config = dict(
    crop_scale_min=0.5,
    rotation_deg=10,
    norm='rmsnorm',
    norm_position='pre',
    mlp_ratio=4,
    head_dim=64,
    fused_qkv=False,
    inner_norm=False,
    widths=[64, 128, 256, 512],
    label_smoothing=0.2,
    loss='cross_entropy',
    residual_init='none',
    beta1=0.9,
    steps=4400,
    weight_decay=0.4,
)
Rows from block 5, named by matrix and row number. Rows with one number belong to one attention dimension. Each number is 128 + 32 x the weight over the matrix's rms, rounded and kept within 0 to 255. All counts start at 0. Numbers have three digits each.
# q: window attention query (model.blocks.5.attn.q.weight, 256x256), inputs 215-255
# k: window attention key (model.blocks.5.attn.k.weight, 256x256), inputs 215-255
q.7:158140144113141127157160126139176180134134206155116127124136133149104115202109065113156080140162122178152131129133117087098
q.8:202092178070132140122167150110079115182158128104163156128134120086115168161145128162095114112104166048097114116181223171148
q.9:123114142164125145121077163121095180113142013110120165182176135130189110148098154070113082124139101092131157078119175129158
q.10:130144101145106170152119111090114146077140143114092139164154103112143148141164157196080229122112133050164119104224085138148
q.11:152157090122108137163142150146146166063072138082128123131165122140116138113148094149117156158082143021162155122137129131175
q.12:138176117138050087107081160121175144126150134150133141097096172122059156143147170113057122110155083093151151173116136156115
q.13:114134092159110096040151121117140138120121156170098117152098153157198146113142175185142126096118173136120118083138096125145
q.14:101164175098165134193192140113138107140080104105165092101133136110121136117150144117103188167099140092163140164158152127124
q.15:150151129166151108180149113126078155107133138112148145148128097119206133144075158103133096094162116108093112165105109148144
q.16:118128099095163095141107142152148206170145124111135115052146078201102155116100137078126164091111139094110142184176167133178
q.17:114165064159144143166105110068168111172155108157120130135066119156109147125123175124145156096120143106160164094093127082158
q.18:162125135117076128123139117122107110111155197127127111150109111115139122080174090166192164145117097142133110106141157098156
q.19:165133108117153149151117149110159150117066095142085103066107146161111137138063097087173167095130141146134126167059184102059
q.20:127134199117159171095184136116115140107198126128157133148144163102142116103114148107171148085135119140177076088149150162107
q.21:136133120140113142082080149163148070131076091142159138166128129123096181126049192172108087115110086156067119159164135132108
q.22:184124148143103166110177212110119197077099106127125145177161100120088154138112142140099170136143153111117103123135144153147
q.23:151135194119126128196211116131128118153115164123111088133140095134178133156130156122166111118129113196127169103155130155101
q.24:182137124122181109127194151045031148078106105118107161166133122139147138116120114126113109109162156128184083177127119155111
q.25:157086103099133099117102142050100059073097098168123142166087134099110115100142159124143053122153081125148075135135087146100
q.26:109118120141122168105125150129116127087138137096109086131164123156112100132133064128093092069139130121117098115167108111101
q.27:152159124120116137163143127162180132128104119142180150086125115073099088134143141074127071108159120132172124086092115099106
q.28:124086136105132148130095158176162150090092167140098143143159125132117082078059150147128133106158135126099071116087163151097
q.29:114085141159114061125062114146169209124122172058069100073136137140056135187131131104136148146103111131147107149075119141126
q.30:148138121156098109132104146115156105157170139097117114104090085117107184115118142132102137125134147160137130107186090147156
q.31:110154148155140150176154167164099150150106112085079072124134147141139119084112133163164168111152174117103131112128085107105
q.32:155113146089173137116116107126119085090158145137116155214070129103128137109097175102162124160130111120169167112143136107158
q.33:076128099174134110156160197148115125130178081138095134070169152159132123105165148110113075149122141113103096185163053131146
q.34:068107166072183126107129154164109168102164078136138120100178140103108101127147117148194160185105094144120119181107085146110
q.35:125125148084135165150107116101192133101079154091126094107159148112105138106055137196169155178086133101148095160142156185153
q.36:139129060171143105092145096096178162050171136172118174124140081101189105076188141143093181116134113143148120110148128153161
q.37:129129140153181184134151103129154116163116118109170114166126114114112119133104124100161128120103147133109140159149188115120
q.38:076167092078114098106119199127082042141087117136128129141129121153170148066155111149150153131139187105148179069107102100128
q.39:086086116140158111121073145175083122106097098118133122162027117129208198072126108142094124083128156084125157148116123107125
q.40:101160156121121121163057094154125100128178132157105047182141149159144101171118146126098095093167137077130136140097118110104
q.41:106130143128107145145115157075154121157196123140186129105136113094093171132201160152155106148125172081091094099151143077102
q.42:107112134099097188156123103078183137128106098155132076141181151100190118221154117146141115152103200189089074087145126115131
q.43:093111096106119175154134177123134081166131110130092152156096075132132175117116134157122215127190089101096107156149175214088
q.44:147184143037104122146105102142147119165093081102171089167117112113105070093134169126157197127147111069125094112107093126138
q.45:189088088106153078114136068106085109222095070142134108115152133118115104126143075126091110116077218109146127157100111105144
q.46:115190139155135143119188162133202118144074133133146128164104121123172107155108144135119070135101089109149139182156149142206
q.47:110119135108134152143136097122103097097083135141168155106107106068166104091094149102126136001074158156128090055115162151108
q.48:122125152159079096146112177141101150180085164131116164164125131108133066183138090135139087144173051161110101140170143183178
q.49:179116159118135111171143127124119187084157110081089091111134092140148115105063126097141103124155209155180115102255130131157
q.50:122160071153151114133155087087147061071109121099111066084135109168108127128127110088097143146148145093108084151092055175176
q.51:153119167139122201105175104182119122073080146151109122140132155148098075108143119145173140099131128089136119110101102112125
q.52:157126132098086111106144152133097114143147116093136144101126098170097134084121136148129162123135130175151135153177136147127
q.53:128130130171131153127029065097115106127108106126195061108167126126141088203099128081141099152209123150124112131107149146096
q.54:169122111139172119170116146146126122163139160143085144130068099121085123099128132079152091119104110091128104133145117151142
q.55:169119112078137075113063084173176232117159137102106090114125128152077168157117079103159127148094116094100140158151139100078
q.56:177119148142162134093176123146116088071074137212097144095078137142107170099099169164169108126120115197144089078149135177168
q.57:138139121130174121133104117166149126114103097165170147110117170114094157132108173093142130134145123171084187141159101146071
q.58:174129164166172154150103129138131164135091145099119079170062132184135122150107167117081142125138199082120130123062094128159
q.59:088106128153147179107132160136110140128064084126120105171100186102185090109122163163150134130129128136144151118076120139131
q.60:078077109128110101140147122191121119076118074119130131119172154161181099066106124134164102084118139127151108106162108129205
q.61:170093120155085122134087172070080197107087102121110097136111148155132162075139086138091114168125113134126197154087118109123
q.62:141191114145113086128176073106147180108088128150148133108137097172075139044106172125143189108169077151126152086072100160112
q.63:173150119107118132139179157071060117129100069161159091132105144119144145149150030093136053179208130134108161146146173119145
q.64:089121143097066125132155142112125091145160131142163139152183154176158146122071136082146169083173120146085129102127191136108
q.65:173128065126170135118156126141132113182201134143081093129130129070082154207176156130204088154094170108125137142172089142090
q.66:099169109135134142187141118162172106144187137109140056184194129130162116146115110174119128081141094128161119158099159066171
q.67:207136091187099153088125159111105127126140131116089109144099084156043164135155104134084153105166157089102105145181168122154
q.68:122080129129191124135140065154080074101086134187179094114133121177134151112185096094037165103040180134130115135100081157135
q.69:130123166089137150147127027177092138132096132104128109075101127185097125170132188143108107161119121147123112167085092142100
q.70:156119044119143071120139155140130115147052127084118146085119133170124155074124147119123118144092168156108155139173057089181
q.71:168145060136124113168134119085112101028168077136122133174087094116106124091139207107096186131115147098106113106160105107102
q.72:132109149101152173187111141114118128080122109106157114147123109135212104177160119188076159144137159117125146043072174144176
q.73:134096125087068197122108120177166118057083114119134139138118107089126100105110073146146166111098089070108148087118132146139
q.74:108164197145145079075184152176199128119111111105122123139163099156145126137116076189094115173169112136025162170147173128178
q.75:147200158155131038130137152164113109084105117147164171106083060090115090128126127131136146147137121120144127156139108078140
q.76:184147149151189106167098110126146134078128109076160147051104103100132098047087129139107148120101055117125171171108141128116
q.77:154135147147133108115159152114132178107089107159040154134104144101101124126123097097148101170117205160171114153121127115122
q.78:141088121105118123077142182124079058108096095167108161119110181116097104164120128132072147177121103089100127145131115128192
q.79:137084164073144136153114158139112122060108078173123160138061123065097141191151138145148126162100155173092116106161076149116
q.80:169185120132152169124125100140131139157147144070112111072155163086140172124131151155173026177061138187120115136141098138129
q.81:078110167097134121122115112151091108128113100131219136076100095069124118129124097127107143099121105134164078136133115108128
q.82:112137172122102102192174064214162122098171088174127119096129100160091168103161124141092145092158114197066130157146117132171
q.83:074123204104141118139127156063156146116120103138034031153168175097191098051094151143152120160059183167110181137128094153132
q.84:117134147105125171119103149109132122126133171150108108111071111086114133059170115121124109081156103186175135134052147127185
q.85:190103124147038177103137110146124135152112125114095077164141121124150144030152144088152168099115152152115084128184172145117
q.86:066085160153163117145111099100132119152111131159128139162099210129134147102120142140130186112171095139047103078116140128091
q.87:115132134124141113106179123105127162121089151114202079139151138155106081115124122092114127137166091138169112160200100112122
q.88:075118142159126133109105172092134085090140111112155097029087091100158026087121114134103212095159035154200136170130152143144
q.89:089157106129136118066131160080096099098172114140149106133148132133157084142120119127218124078128104124065108111091100207112
q.90:143164114104097164071040132149153123196119121107158138158154163110129121111162170142156101110150143170134158163134120113170
q.91:095103129115157161141163075157126174120119165114132098125142100106109152115162130095113159151181162148061107161161117127183
q.92:111099125133151123148085071184125085154134125104179171110112119113163100120154111081072125135093098174095107112088151106131
q.93:095130084114131115178114102159112094102088166107180182143085130106088124088171119086174131109128101098172090158096115079161
q.94:109037110150154155138202151120106132128117158115076126098193122185110147119092199147169205138085129099174090131144131188153
q.95:171117107169086087172113115148119141097169069140111070137153090153088182105149091181133129119150110101052155098136211110151
q.96:139148115155109124139154106099050198110144109125089083150119145167076160161189112108031141099123160165150137096120189124185
q.97:141086120135107146128119167125141079116163113087130129136136183132102135107135056150128125160134115138111123158186119125099
q.98:155150130117043124160156153179176182163136122113115149165094080195115093229100083099127145126165162123112110160127119164129
q.99:127097175118130104151104127137174105201126143152117123152088167084075146147163146140155131124181143124121079123106113086123
q.100:126122148131073091153106114129145130136053174101094113141162102170104117105166142120127063125145118140185139116103090138151
q.101:114169124122127106139128155077165148174113058092039217182152141153130132186130097188076119147124111166102115128153115149163
q.102:141139139148129122138149160186133117141088128103186104170180050097076087156084154117139151111083172117152121138104133107111
q.103:198092144188114130106149042139131108110103120152120163087127109150082161072164135134110178086121083116107102099064140144174
q.104:129131122091178116165147123094156126124118076162157140076153117088125128099155128124156112084143101126094098166159095143151
q.105:144122110130165120133192108175123186038153169165124109096172115114125171191110132109134160143092112125126157109122123134114
q.106:138155102136115097100156166179203119078087089080106125152121150149125142173138093167137120192128142149151117155102146116129
q.107:147097120136153120111117158090171177196120148094121124114126141108202101167145135077137109109135161118113132111056106138119
q.108:114127125104078154083073155184095151109120144104099095123106129074156126178161097095140123096112151162121130090063162118130
q.109:187157118155156113120112096058030129125161131154162074089114108110123143148131139111097175156119159052094111103157148096106
q.110:149123133126116147117152074072051149137120157133183111084135132101159152121097125178115148109062140118117141120092154181191
q.111:137117179128086103087097125054102106149164125108138143144133141130101155148112157136103146199104175130102153074130160163090
q.112:180125194161129082141199111106153123110065160124146087157160136085111174095140079163123161153136108118089155157116166110137
q.113:077147127052115126058032163156099107150169155114196150131107146109184125178165175164137149116119117180175116126147137142174
q.114:138194131074167158187145100145086140066144109129150036067072099094100174174182007071111133139150152074131075110112166124128
q.115:134154126140111082112130168135139110109153113098144119133086128146115164117144201173143079141120138157123159142153109098112
q.116:103099101102110110093108148148120131098136160103116169118071149125149128126133132149187093168116184085176135163134118114133
q.117:078079163051094110160142169151111123190146103155157111140118177070155131116078114159176121139150118110167206131118165144062
q.118:071102179124100154138168068123133137068108110116165161094166122150127099122041176149174095131110124094137095133081133121102
q.119:130179100093124125209096151060112037146173125107157130107115131102159121073106213098130144055105153117178128110146129132162
q.120:108148157150073116094131129175106111084090124065179098075122168120113166106147136152100160153165099098175177099081117132171
q.121:194112217115080086121143170158096138171126080075127114115148171134116172139159117119150096166137137114152132175148123133132
q.122:070107178189115081107158103103106081121154134139089130125104125110121178083116072054124118162084106095133134109146099170157
q.123:067160141135152188161082112149079093162147125157148160138064109173144149189154135145099206170116120098119086088072133097135
q.124:152114106106104128131142101126157123138064126084112110181050132124106131142096128071170009065161155126171091190065121158148
q.125:165151147173162136136111134132116138120115185162117100059136159137099146108177157159102193177139083136138113081091145131100
q.126:114189194133127145120123085137168044131105097150111180135113186094084158123180182194118183218124094145109119121119130208076
q.127:101112132109129128158167126110168188133111118068132100077134113102131164087155146136141119145186190134098091114167096153102
q.128:149104149122144179135109080054132128147132123122157179110142106179119071140144128173092098111167107111106130169102106147213
q.129:112117146164101067168124153121070150151166146178116131170151146097104115158160169150105144075128133159160064179104144141206
q.130:109151112137190181138154133125112116089067157126136101138153068145134142144113138106154106148105132146174116161101120169134
q.131:134158132187057149156143144107133114131079166145133102202081105198076128076139072108088067097146159107154101122106137177132
q.132:126121150134130161142211162080122118123128087138104110116142138149110191134131070117107168167120185146163159115149161142128
q.133:141120093123108128117155147098139163136151174127112146143093123095111164107144133090167089136135187131160136142095146096085
q.134:171134186107164099048144122068117119091072105195136148118123105112114130155144148132148095065151105151109166110132135119121
q.135:168108085123076124069184123145195146120168118102090112148110089122154119128122153145068092110155135156059184108165101108002
q.136:164198194193173138110137146113129139100155122110135145115072109130104104168114100079140025097097102163202177146146096104166
q.137:160176163147117107141111167112089153065123125165092123059046173161135081135094143137131136065150104149141163179111094158167
q.138:118163095163126126126110078075127075090118133159133097139122130165165139132140117174190156144145113111120131051188174120121
q.139:131100169144089125136109122067120143128091154121085121079067170160121136169125120122092124118090103155137126161179159078166
q.140:191095097196077103167108145196149084136114189139144125165123107128142093091120143153086109178099138133113095159120116171101
q.141:074154194151114113110116123050109172078073118084134115152076133138082163146142104170130095094115127113161068140119105105080
q.142:114070123127088116149096207070143099189143093083124107109125122140151117118104133151131093170092079112147128140101064121177
q.143:082132126139104122181140139131102095165117142106102121113123105109099084097122165180130123156087122123168127132109082139181
q.144:128109131088102097188118156122093090112057096075102094131162145118091115123153074144118114167148117093156115145056110133162
q.145:166123110158161128152089048083129172155153136121137133115083111156104100075179120130104118134126079134144129111130108179067
q.146:148133148111167147113157129133136155129174131140118143128193027117095167170120113149117119066115148120102143162128159085113
k.7:151160183070087075170124144155070161070098091089118075107120180150178102072091117135130150070143181144127102083099129090142
k.8:099149101078135187052099081072136134141147125161133129129067097177129153132104131081130170094153102134141035098115119124150
k.9:155140075159126114132164099134097121164050146127033117165110157119099078125099112165156083137062156138150148124148164043157
k.10:110117150087126123106099090211154129122152087180128155094159090145065138128108109159108065122179172124146109074175119099098
k.11:096056086122156199079057110113100107109177132163219098140120124105050074077082107009149123163183127157068102082158158112147
k.12:125087124105134152121055077140067183107153133131170204067182205139132124122114080121142138140146118163152127142122076143118
k.13:134150160158152093124066198156151125151114153112133109168165112120127151100196138111138127093106113149129076125183127096051
k.14:061102080122068110077139145142122119115178092221217124092092105118117097129085160069169128141144107213109135108181104107090
k.15:098145088045177160142200109116078106110128107103122100158169146092069128101111094138127114125154099077194122150120093094110
k.16:154146125111121139178184150124157059106105133157177226166098194134159102182116156101137139135157116092087165121077142121151
k.17:111114146119151140139160137168121087114143114100127123118141126099120093122124128162117089121091094112079175058172112123087
k.18:115127119160222111186095108105126150175151102075201136079134146056154159165108132157106154143110047170041117174135134189125
k.19:127108128171157133093106066162134188089125125142159166115137191161206100131084134099134099093108107095143155132143090131162
k.20:069141126142135119137107130128191169157129106122045206065128121154102144131145118164132086097098094091111144108125117134108
k.21:149131105140106129129158136121066210145166123081126119148163134181124098109198114092130197162098087109119114140161152119149
k.22:089163126072135100136092167096077159166205120180089165082165094140115053091111077124137111189091161106137129157099150141161
k.23:083106113161143100070122193104145110105232170129135088127119163077096091148086179135150145127092086111081097147124119101093
k.24:089102034179171166134173114127169191178062142138110136152113113162138117099150149178159128165057056143193107141104203154142
k.25:154133089159119124162114086112131142113061081134134130126138134134115139137176161166077124107123092148135097083154171154065
k.26:117101159090133146110137140149159114127105138109150093127060124144113112138148177119163119139118101163144176068151118119153
k.27:127152146132090094121172154147111089163162163087081132116135162121123055054132107095196138161128093141096096146091096112152
k.28:144131182110139150164178166132124087130120143143140117125141120141092117132132136140163141147141076073171148091104118127149
k.29:079123138118101115068068163119084129153136107124138143150141128106108116125128171151149133005176171120172101148129155116143
k.30:114092157132146116093139160156056110169091137098185196103192192102186169131151120133125099146128122114128052157144080172111
k.31:153099101131106126131136119125120118111167097178063094107142074087105132155139128123144077118172128143112168064150140132091
k.32:120114125091158176133141093031165120176101077123142115126113178137137159171124121099087076131105174128148119119137116052088
k.33:114169099104096103132147140199101147069052106083161124173067142148182107128132175128148158077133080153091109169076107076074
k.34:073128124112157140168114072166161172124159064146149103075077110152147077108162108141179134123116125138128171144103147115095
k.35:183091141142116138107120146095092140127132168106129121163120122074128152195079086082103124147139109167194086160165165147158
k.36:099144121106145191119116114140116163143100097184135136128142137149077132143103097158153124159153210173143109104169041110094
k.37:111143145131140120103120070128120139121142165150135142167160140157133134107125095072086097132140114135105163114088144148147
k.38:139135084173103094110145147152120124106117054161103140089113081060034132127067113087113063093128188167178153115146152119139
k.39:139171149151116117156113108177096122097061223159136136102135133141112113162142108149108125144116194091100194121138070170095
k.40:095117102073139128142139112105119143154148166117144135173124168118103151181089140109187174109123097148131165171207180132150
k.41:127127211164078071067128159120141091126110205171173125138142150145088158051157097093092134139114182165118062116090115139064
k.42:124101127161085086106091146076034165109160114117130095101138073100140132170146069087159148142160202115193140170134063102162
k.43:117123192133120120101153182166096058139118153168153111124171120130073034130094070078106087180141093112135209113146110103152
k.44:136147170185090150134209071123110125125120037126092133131099128146093073108127100105136118193126146105147103071124119161160
k.45:089154110171140158138125133140155078120138134159136144117127078143119151140121143109139124106130101137178124113137102109110
k.46:154166091108110127096133079049161166123134101143099150105187129125125148086117145074176163090084123170066121087124141110104
k.47:146120161139062172119107144072146096154117159099078133108178135135119129145108142116128097128155134144114136163158103077117
k.48:192160098117144109112053129120090083129173142130167133114168142135153106143158111123187189115127087100074096113135173111152
k.49:117187149118088099149151118096162095096148157134096133139115132114152130114118179124172066109093158122093096099095110198129
k.50:117095128099098111150143106140179145122126117140187162122167106111158186121085167143130098081206142202096106173201129118128
k.51:091100112131112162104091127106109121109137159125086146136117116150127118122132153126116157201102089130165182020100112157130
k.52:067104023164107144108091157117150193120094125185118150088131081140102161161131148167154098194123122108185104119126099082088
k.53:116112074054148110094150113169164147091144113119101187132197108118153106122155108072089140047080118121132119124095104129131
k.54:080117135163151194119140090109092114125119130145114137129181118094184096165145104114153144146118110147101077065125070168113
k.55:155087210139101123123135039147082103103111094136135135134122183184214082119180101150119113167184119164103074126093181125164
k.56:115146123126129126113146127117150169110118091103109159191161168155077100102099123165111140160095162103189114081142101119164
k.57:151095100168211200050126152096184194168177099142077123078144148093089092171147166140140161130165055173158198158104121100105
k.58:112150096124093092135086092156091126104129123160094078126155128124139129177167119128120039098171047159210142080160043142123
k.59:110108145160130131169124106142069147103143154117086168098153129145157144095143145113114147144039154146137122126059060060098
k.60:132167107155103134129125126096146144182135135123144108084136071102114201140153098133166129073123119119137126104172095158121
k.61:102099131149174147152158161176104068125091100155186133098111109151083088108184147139140119188122157126131175132166144090105
k.62:114120135141155152126092147136187167115133061138123124100207177124102122118113113116071126135146069062130101125048131149084
k.63:093184093156121077149120157130092196111050110186136093118146109153158170085123081082124147148144159130116128125068165132141
k.64:141150139156120118152135103136150105134118070192151107102196078117113096190142103106109135124126137140096168148106103151138
k.65:087082095112136081116137113162124153165203164135130179139160149085126105133155104123111106173132076165100138138114089157095
k.66:113148176097179129123176108119129102115172148070093153172091121105105128103092113131153131114144135167148118078150077137172
k.67:087189161161159150153090081071127167164123122134168040125096109117189194145131111130085197141131185121133133109154116102155
k.68:060117146131126170158156100134094156160083120149194131083138124095096212178149128074116136138181109173148125127182127181173
k.69:173126161186123114136170159148113084078095145135146098099122179113142135100121086129132209098180099124144161112105169177167
k.70:138119144129133182145088073143095192145108172114136079118192162111134102118154070138137188167117099109196105134090105120100
k.71:098096145141076135161110115077110055135077079119190093093089088116133115069098146080132079119073138109151069130166145140100
k.72:130172127116120123071134166113160115088113146145137127097147137139084173147045153122136095121066149123080123128064120146154
k.73:140196096135057113149086129054161133118045166198186164140098130180115159119136150146085105107090148100091126144095164122135
k.74:076120101134163153123107155212144120157148086062096086145102098127155153076166131128110115149058147105150109089128147076116
k.75:096130087069126088130096131086144119148166130158124120123115127100112144117140131126168109071125076119135085120099168153181
k.76:102181099144137114131124067110121078158124124104047090116140146184168184136136125137147080126119107188110095147096100092115
k.77:075175088087163138126139090104181211190056145125110109179084143138139144176175127148075086105117172125135150084153117074122
k.78:103106128126105166086069157126136134191135134119211119136126151162174175067123110092121132113126156107083144126096176106107
k.79:167126088156158140105061159079138151127046098114125149101086108119161099094186116150148094112139135124153163221139142137098
k.80:122079139105103071149161083149173126100129155137085118120130192103078131097110091151118114162170114152160149114129135137126
k.81:121097128124116152141151137118117113138107114159161116131175130134161172112128146117115152162119125146142140096127163122174
k.82:153100145106106066147181158126138182110097133079071152044131083118145047159173129177140107160120131122149055120084139174160
k.83:153172113091123125120149143141209131130102085092167115160111128132080112146149113187102133106166070186170191173170134057082
k.84:144126145091132144171100140161090095147157160163143135083122141169143130152159194114149120171135172111096121172146110151093
k.85:100158077112112084173109101071171145125154143129150136091146098132130105134079157181186116154121083112106098154109119139115
k.86:206129139167131124094074136112136073105048113087187159101157107153174166178141162184110140090092074204141150141177131162128
k.87:120115130159131109143143179085148142157165122197123125173126111093114092128148116096124143138135127176176151116168157117104
k.88:202108111140132107084134194153126069085065178110105127131087101101137097183102138124144109095123133129185118107125136103147
k.89:088135154117090155089090156125197164096172136124182151074141158094173181178093180135103130169133062119120095198092133095122
k.90:164104122121148128169126102094175188141153144190146154127122154118060121104041126165089174160105132085136171084144149074177
k.91:154164113141142121105176170136152148065125136150127101145127104137115084119178125145131146116130106137139142102082125170122
k.92:115142089158118144113127195148159127140179127111089110125147158106136152080151113110130097107137101110135180153130090136157
k.93:082114108153130115119050159121086105172111142143092125145169131124128137160142158101154074085114149092116119159125193146141
k.94:125153174191134159092122102110159201164151089218124115137126179123146108124110162127070112097164138117148098162093108123153
k.95:126156141145155119173117145122118163097089144091066108154158143111144068159196113131160126093078075132115131092154121172142
k.96:168119083089126155095125082132114113084131157037226156157092122105120086174097222130138113137093112124103132128107175134133
k.97:136154053153127108115147119155121152166130159183067100098100072139132108116110106133172107144097075144116191062140078166125
k.98:106162111146156149109122073125130093166059066127062194144128150067099135149084139069103148116146167152137153045127156128154
k.99:099105100157154128123175132111124159115151139080115211137103083128126137121185153152139144114100155097200140076140149153188
k.100:126131054106144148123157142133122154148102142133160178092175089075156121106061149087159164169096146092136118119155091166175
k.101:120094143089136109122153100144143124215157130104182124156071168101158097145133153156113065150161129086105101144148131148055
k.102:115120125104084066126102068113058156163146126162124244071135157153203159151028194130139205151170094148081151149080060118157
k.103:160145099105152143069112083150099100126125151140140128089142175194084138125111114156114131083237111160125089116192119169076
k.104:177079138153129216113079086103123160150111113131118098099103117160156150128117153143148112090159143057169147133113153068086
k.105:114064116124147113062115170105118099115128126121106168136132153162111197141104073124135104126190139161152087113148138127088
k.106:126162182102171114086121161135116078139108162156189107175110162163132134131125131088156114133153098131161100198149188181121
k.107:096126109152142165148211194167160106079132114137116126148109115114189146151168139112092133152149117122141189091123168135151
k.108:218149083111109107112187200160102103097166159151064070177167112111154128115078107137127126153146167139115168166106138154123
k.109:139150116143167102123137083114133159136117149098139154132155114170129084085137115131131158154115116195098139136075153129183
k.110:181138083101104127139097140114120166118137168140118106097151118157110187117079123168129089156077102107123155168107094151158
k.111:090098078141131133148142151161141163135127125161124184138090201155127161122154121129083123106146167137079157102137108108121
k.112:094126160147100129101117149128089135108141127073135147167107086069154109107158097099191143190157099173190113086134155149145
k.113:181132121129149088152154138126145152178142176098154122133184215136130063136119119124126118137163148121148098112134175173156
k.114:124128122178094144094107150119162227102155139127140114153168138058122110130130129093159081146120088170109063174115147119134
k.115:174116091110122110155122090091084103140157157130084143120123087082146113091106112091102074176056173099152069178166109133126
k.116:084120188137119108194129149148157090136128156119146154134112133085146114122121156130090207133144120147158116130142141140109
k.117:071193140179086132138113144105076059130227127109131158176154146223105070097076189157121104139139117136101136122100140148120
k.118:161128190118139161113080123093143131097134143154142119084135116122173184138159181187103095105171126119196156105097130046068
k.119:092125130122166162106139088147094122205136077162119132109081102170122139117090158083165152149078125182129151136105037134164
k.120:139105117123095092142147116104109097156140108136100131099190099136167120090076075108144135147186171166134121144089110159119
k.121:143206125161159113133139096135147190144125170150140089176179132151119095063155184133128178140118138135170121189109127180151
k.122:092103104078180156096107117119139186149059108154092096126122150187183219078135158189085119131141117132105129125156135000112
k.123:155036115140117109078104152072121137185132157157155124102113149121141191100120085100125169167098105141139093116099136188095
k.124:149150083172121156124103087128148126116126128113100108112235188159144180079093088111154108143144164154147115129125190163170
k.125:115099121165146160120097119092119193093135117137123129135147164162191118157131151108091048095134112106083130095143112071163
k.126:145094078150136067152128130094167068128098117124135143167105144142140145130128130073097085150150134153146096114131139143130
k.127:126145155171092137133151200182109139143176134133145062192156105106150071166131101101168159128218114155124166118077096136146
k.128:196042153104112085117077091152143098102143126106169083151133117155110090128199069118204144139145133130150077098093068095068
k.129:106121086117192139103087142114109125139141142154112114168157161164159166133171136176179124099121148116151128095091059133135
k.130:116166141115134201071137122091153099128168130092155106093164112137071132120137119125162145133094146102153167149121095091162
k.131:137181112171128066135125159134108100095064146155107170151110079123093105146108149088160136140137091106092095106076121110174
k.132:121161102130131098177151152149125127145121149122148116102183123129121113137124178088138121134107104149155094169104094142138
k.133:102144144142117103180111139161123102095101135150137149076161153100061127114162167161155079154175111078160127136109124126163
k.134:114119116106167158128102121133097097137171086116140174095101172157121142137134152150146073133163167090177099108206100082142
k.135:115102125113156184125128141095169159115177105105131153065114140106168097056152067128120131188162082125106128156119084113110
k.136:114128098097193138115160127101128117115110149148096086102116091132079148134108175130135104108072127095095070153141130110127
k.137:102142123109180145105150096114121169116099154120137115112157121119119161133108162140172101145110174091128126076096126117159
k.138:149181121190153126117131214085112164070094151140163120127122180155084087134146104081094167093160080086165118150047170170103
k.139:130088064091166134148164076148129156112150136147146158123111149106118104145157145105097092093154122090146137144168082201083
k.140:124101087201110145087117168075140182164154135179125126118159165131157152159122149115136128159094116113125156145106129153150
k.141:087097124086109117129172132152120091121156100111144132142087170125123153116084106126181088063120100134165132150169087102121
k.142:142200142162087130069118110105105111135144198171106125119126121170127170136097121139106167099098154175072106167086194125181
k.143:138098156145165099140156121122200113162161111112109222088116133133125134127104132141114150174147113145133161121097138083172
k.144:083154142095125131149169141161079107116164101122161059188089150097116101124099204053109164094101123137138107169135141111147
k.145:067059163134125165120191126169164146157081073162158083154123137157157157153131112138198135102151096141199113144154107134107
k.146:144153116139065149149080085156082146109173116121146105127148109161126111109150113188139137157154144126140128084174137128128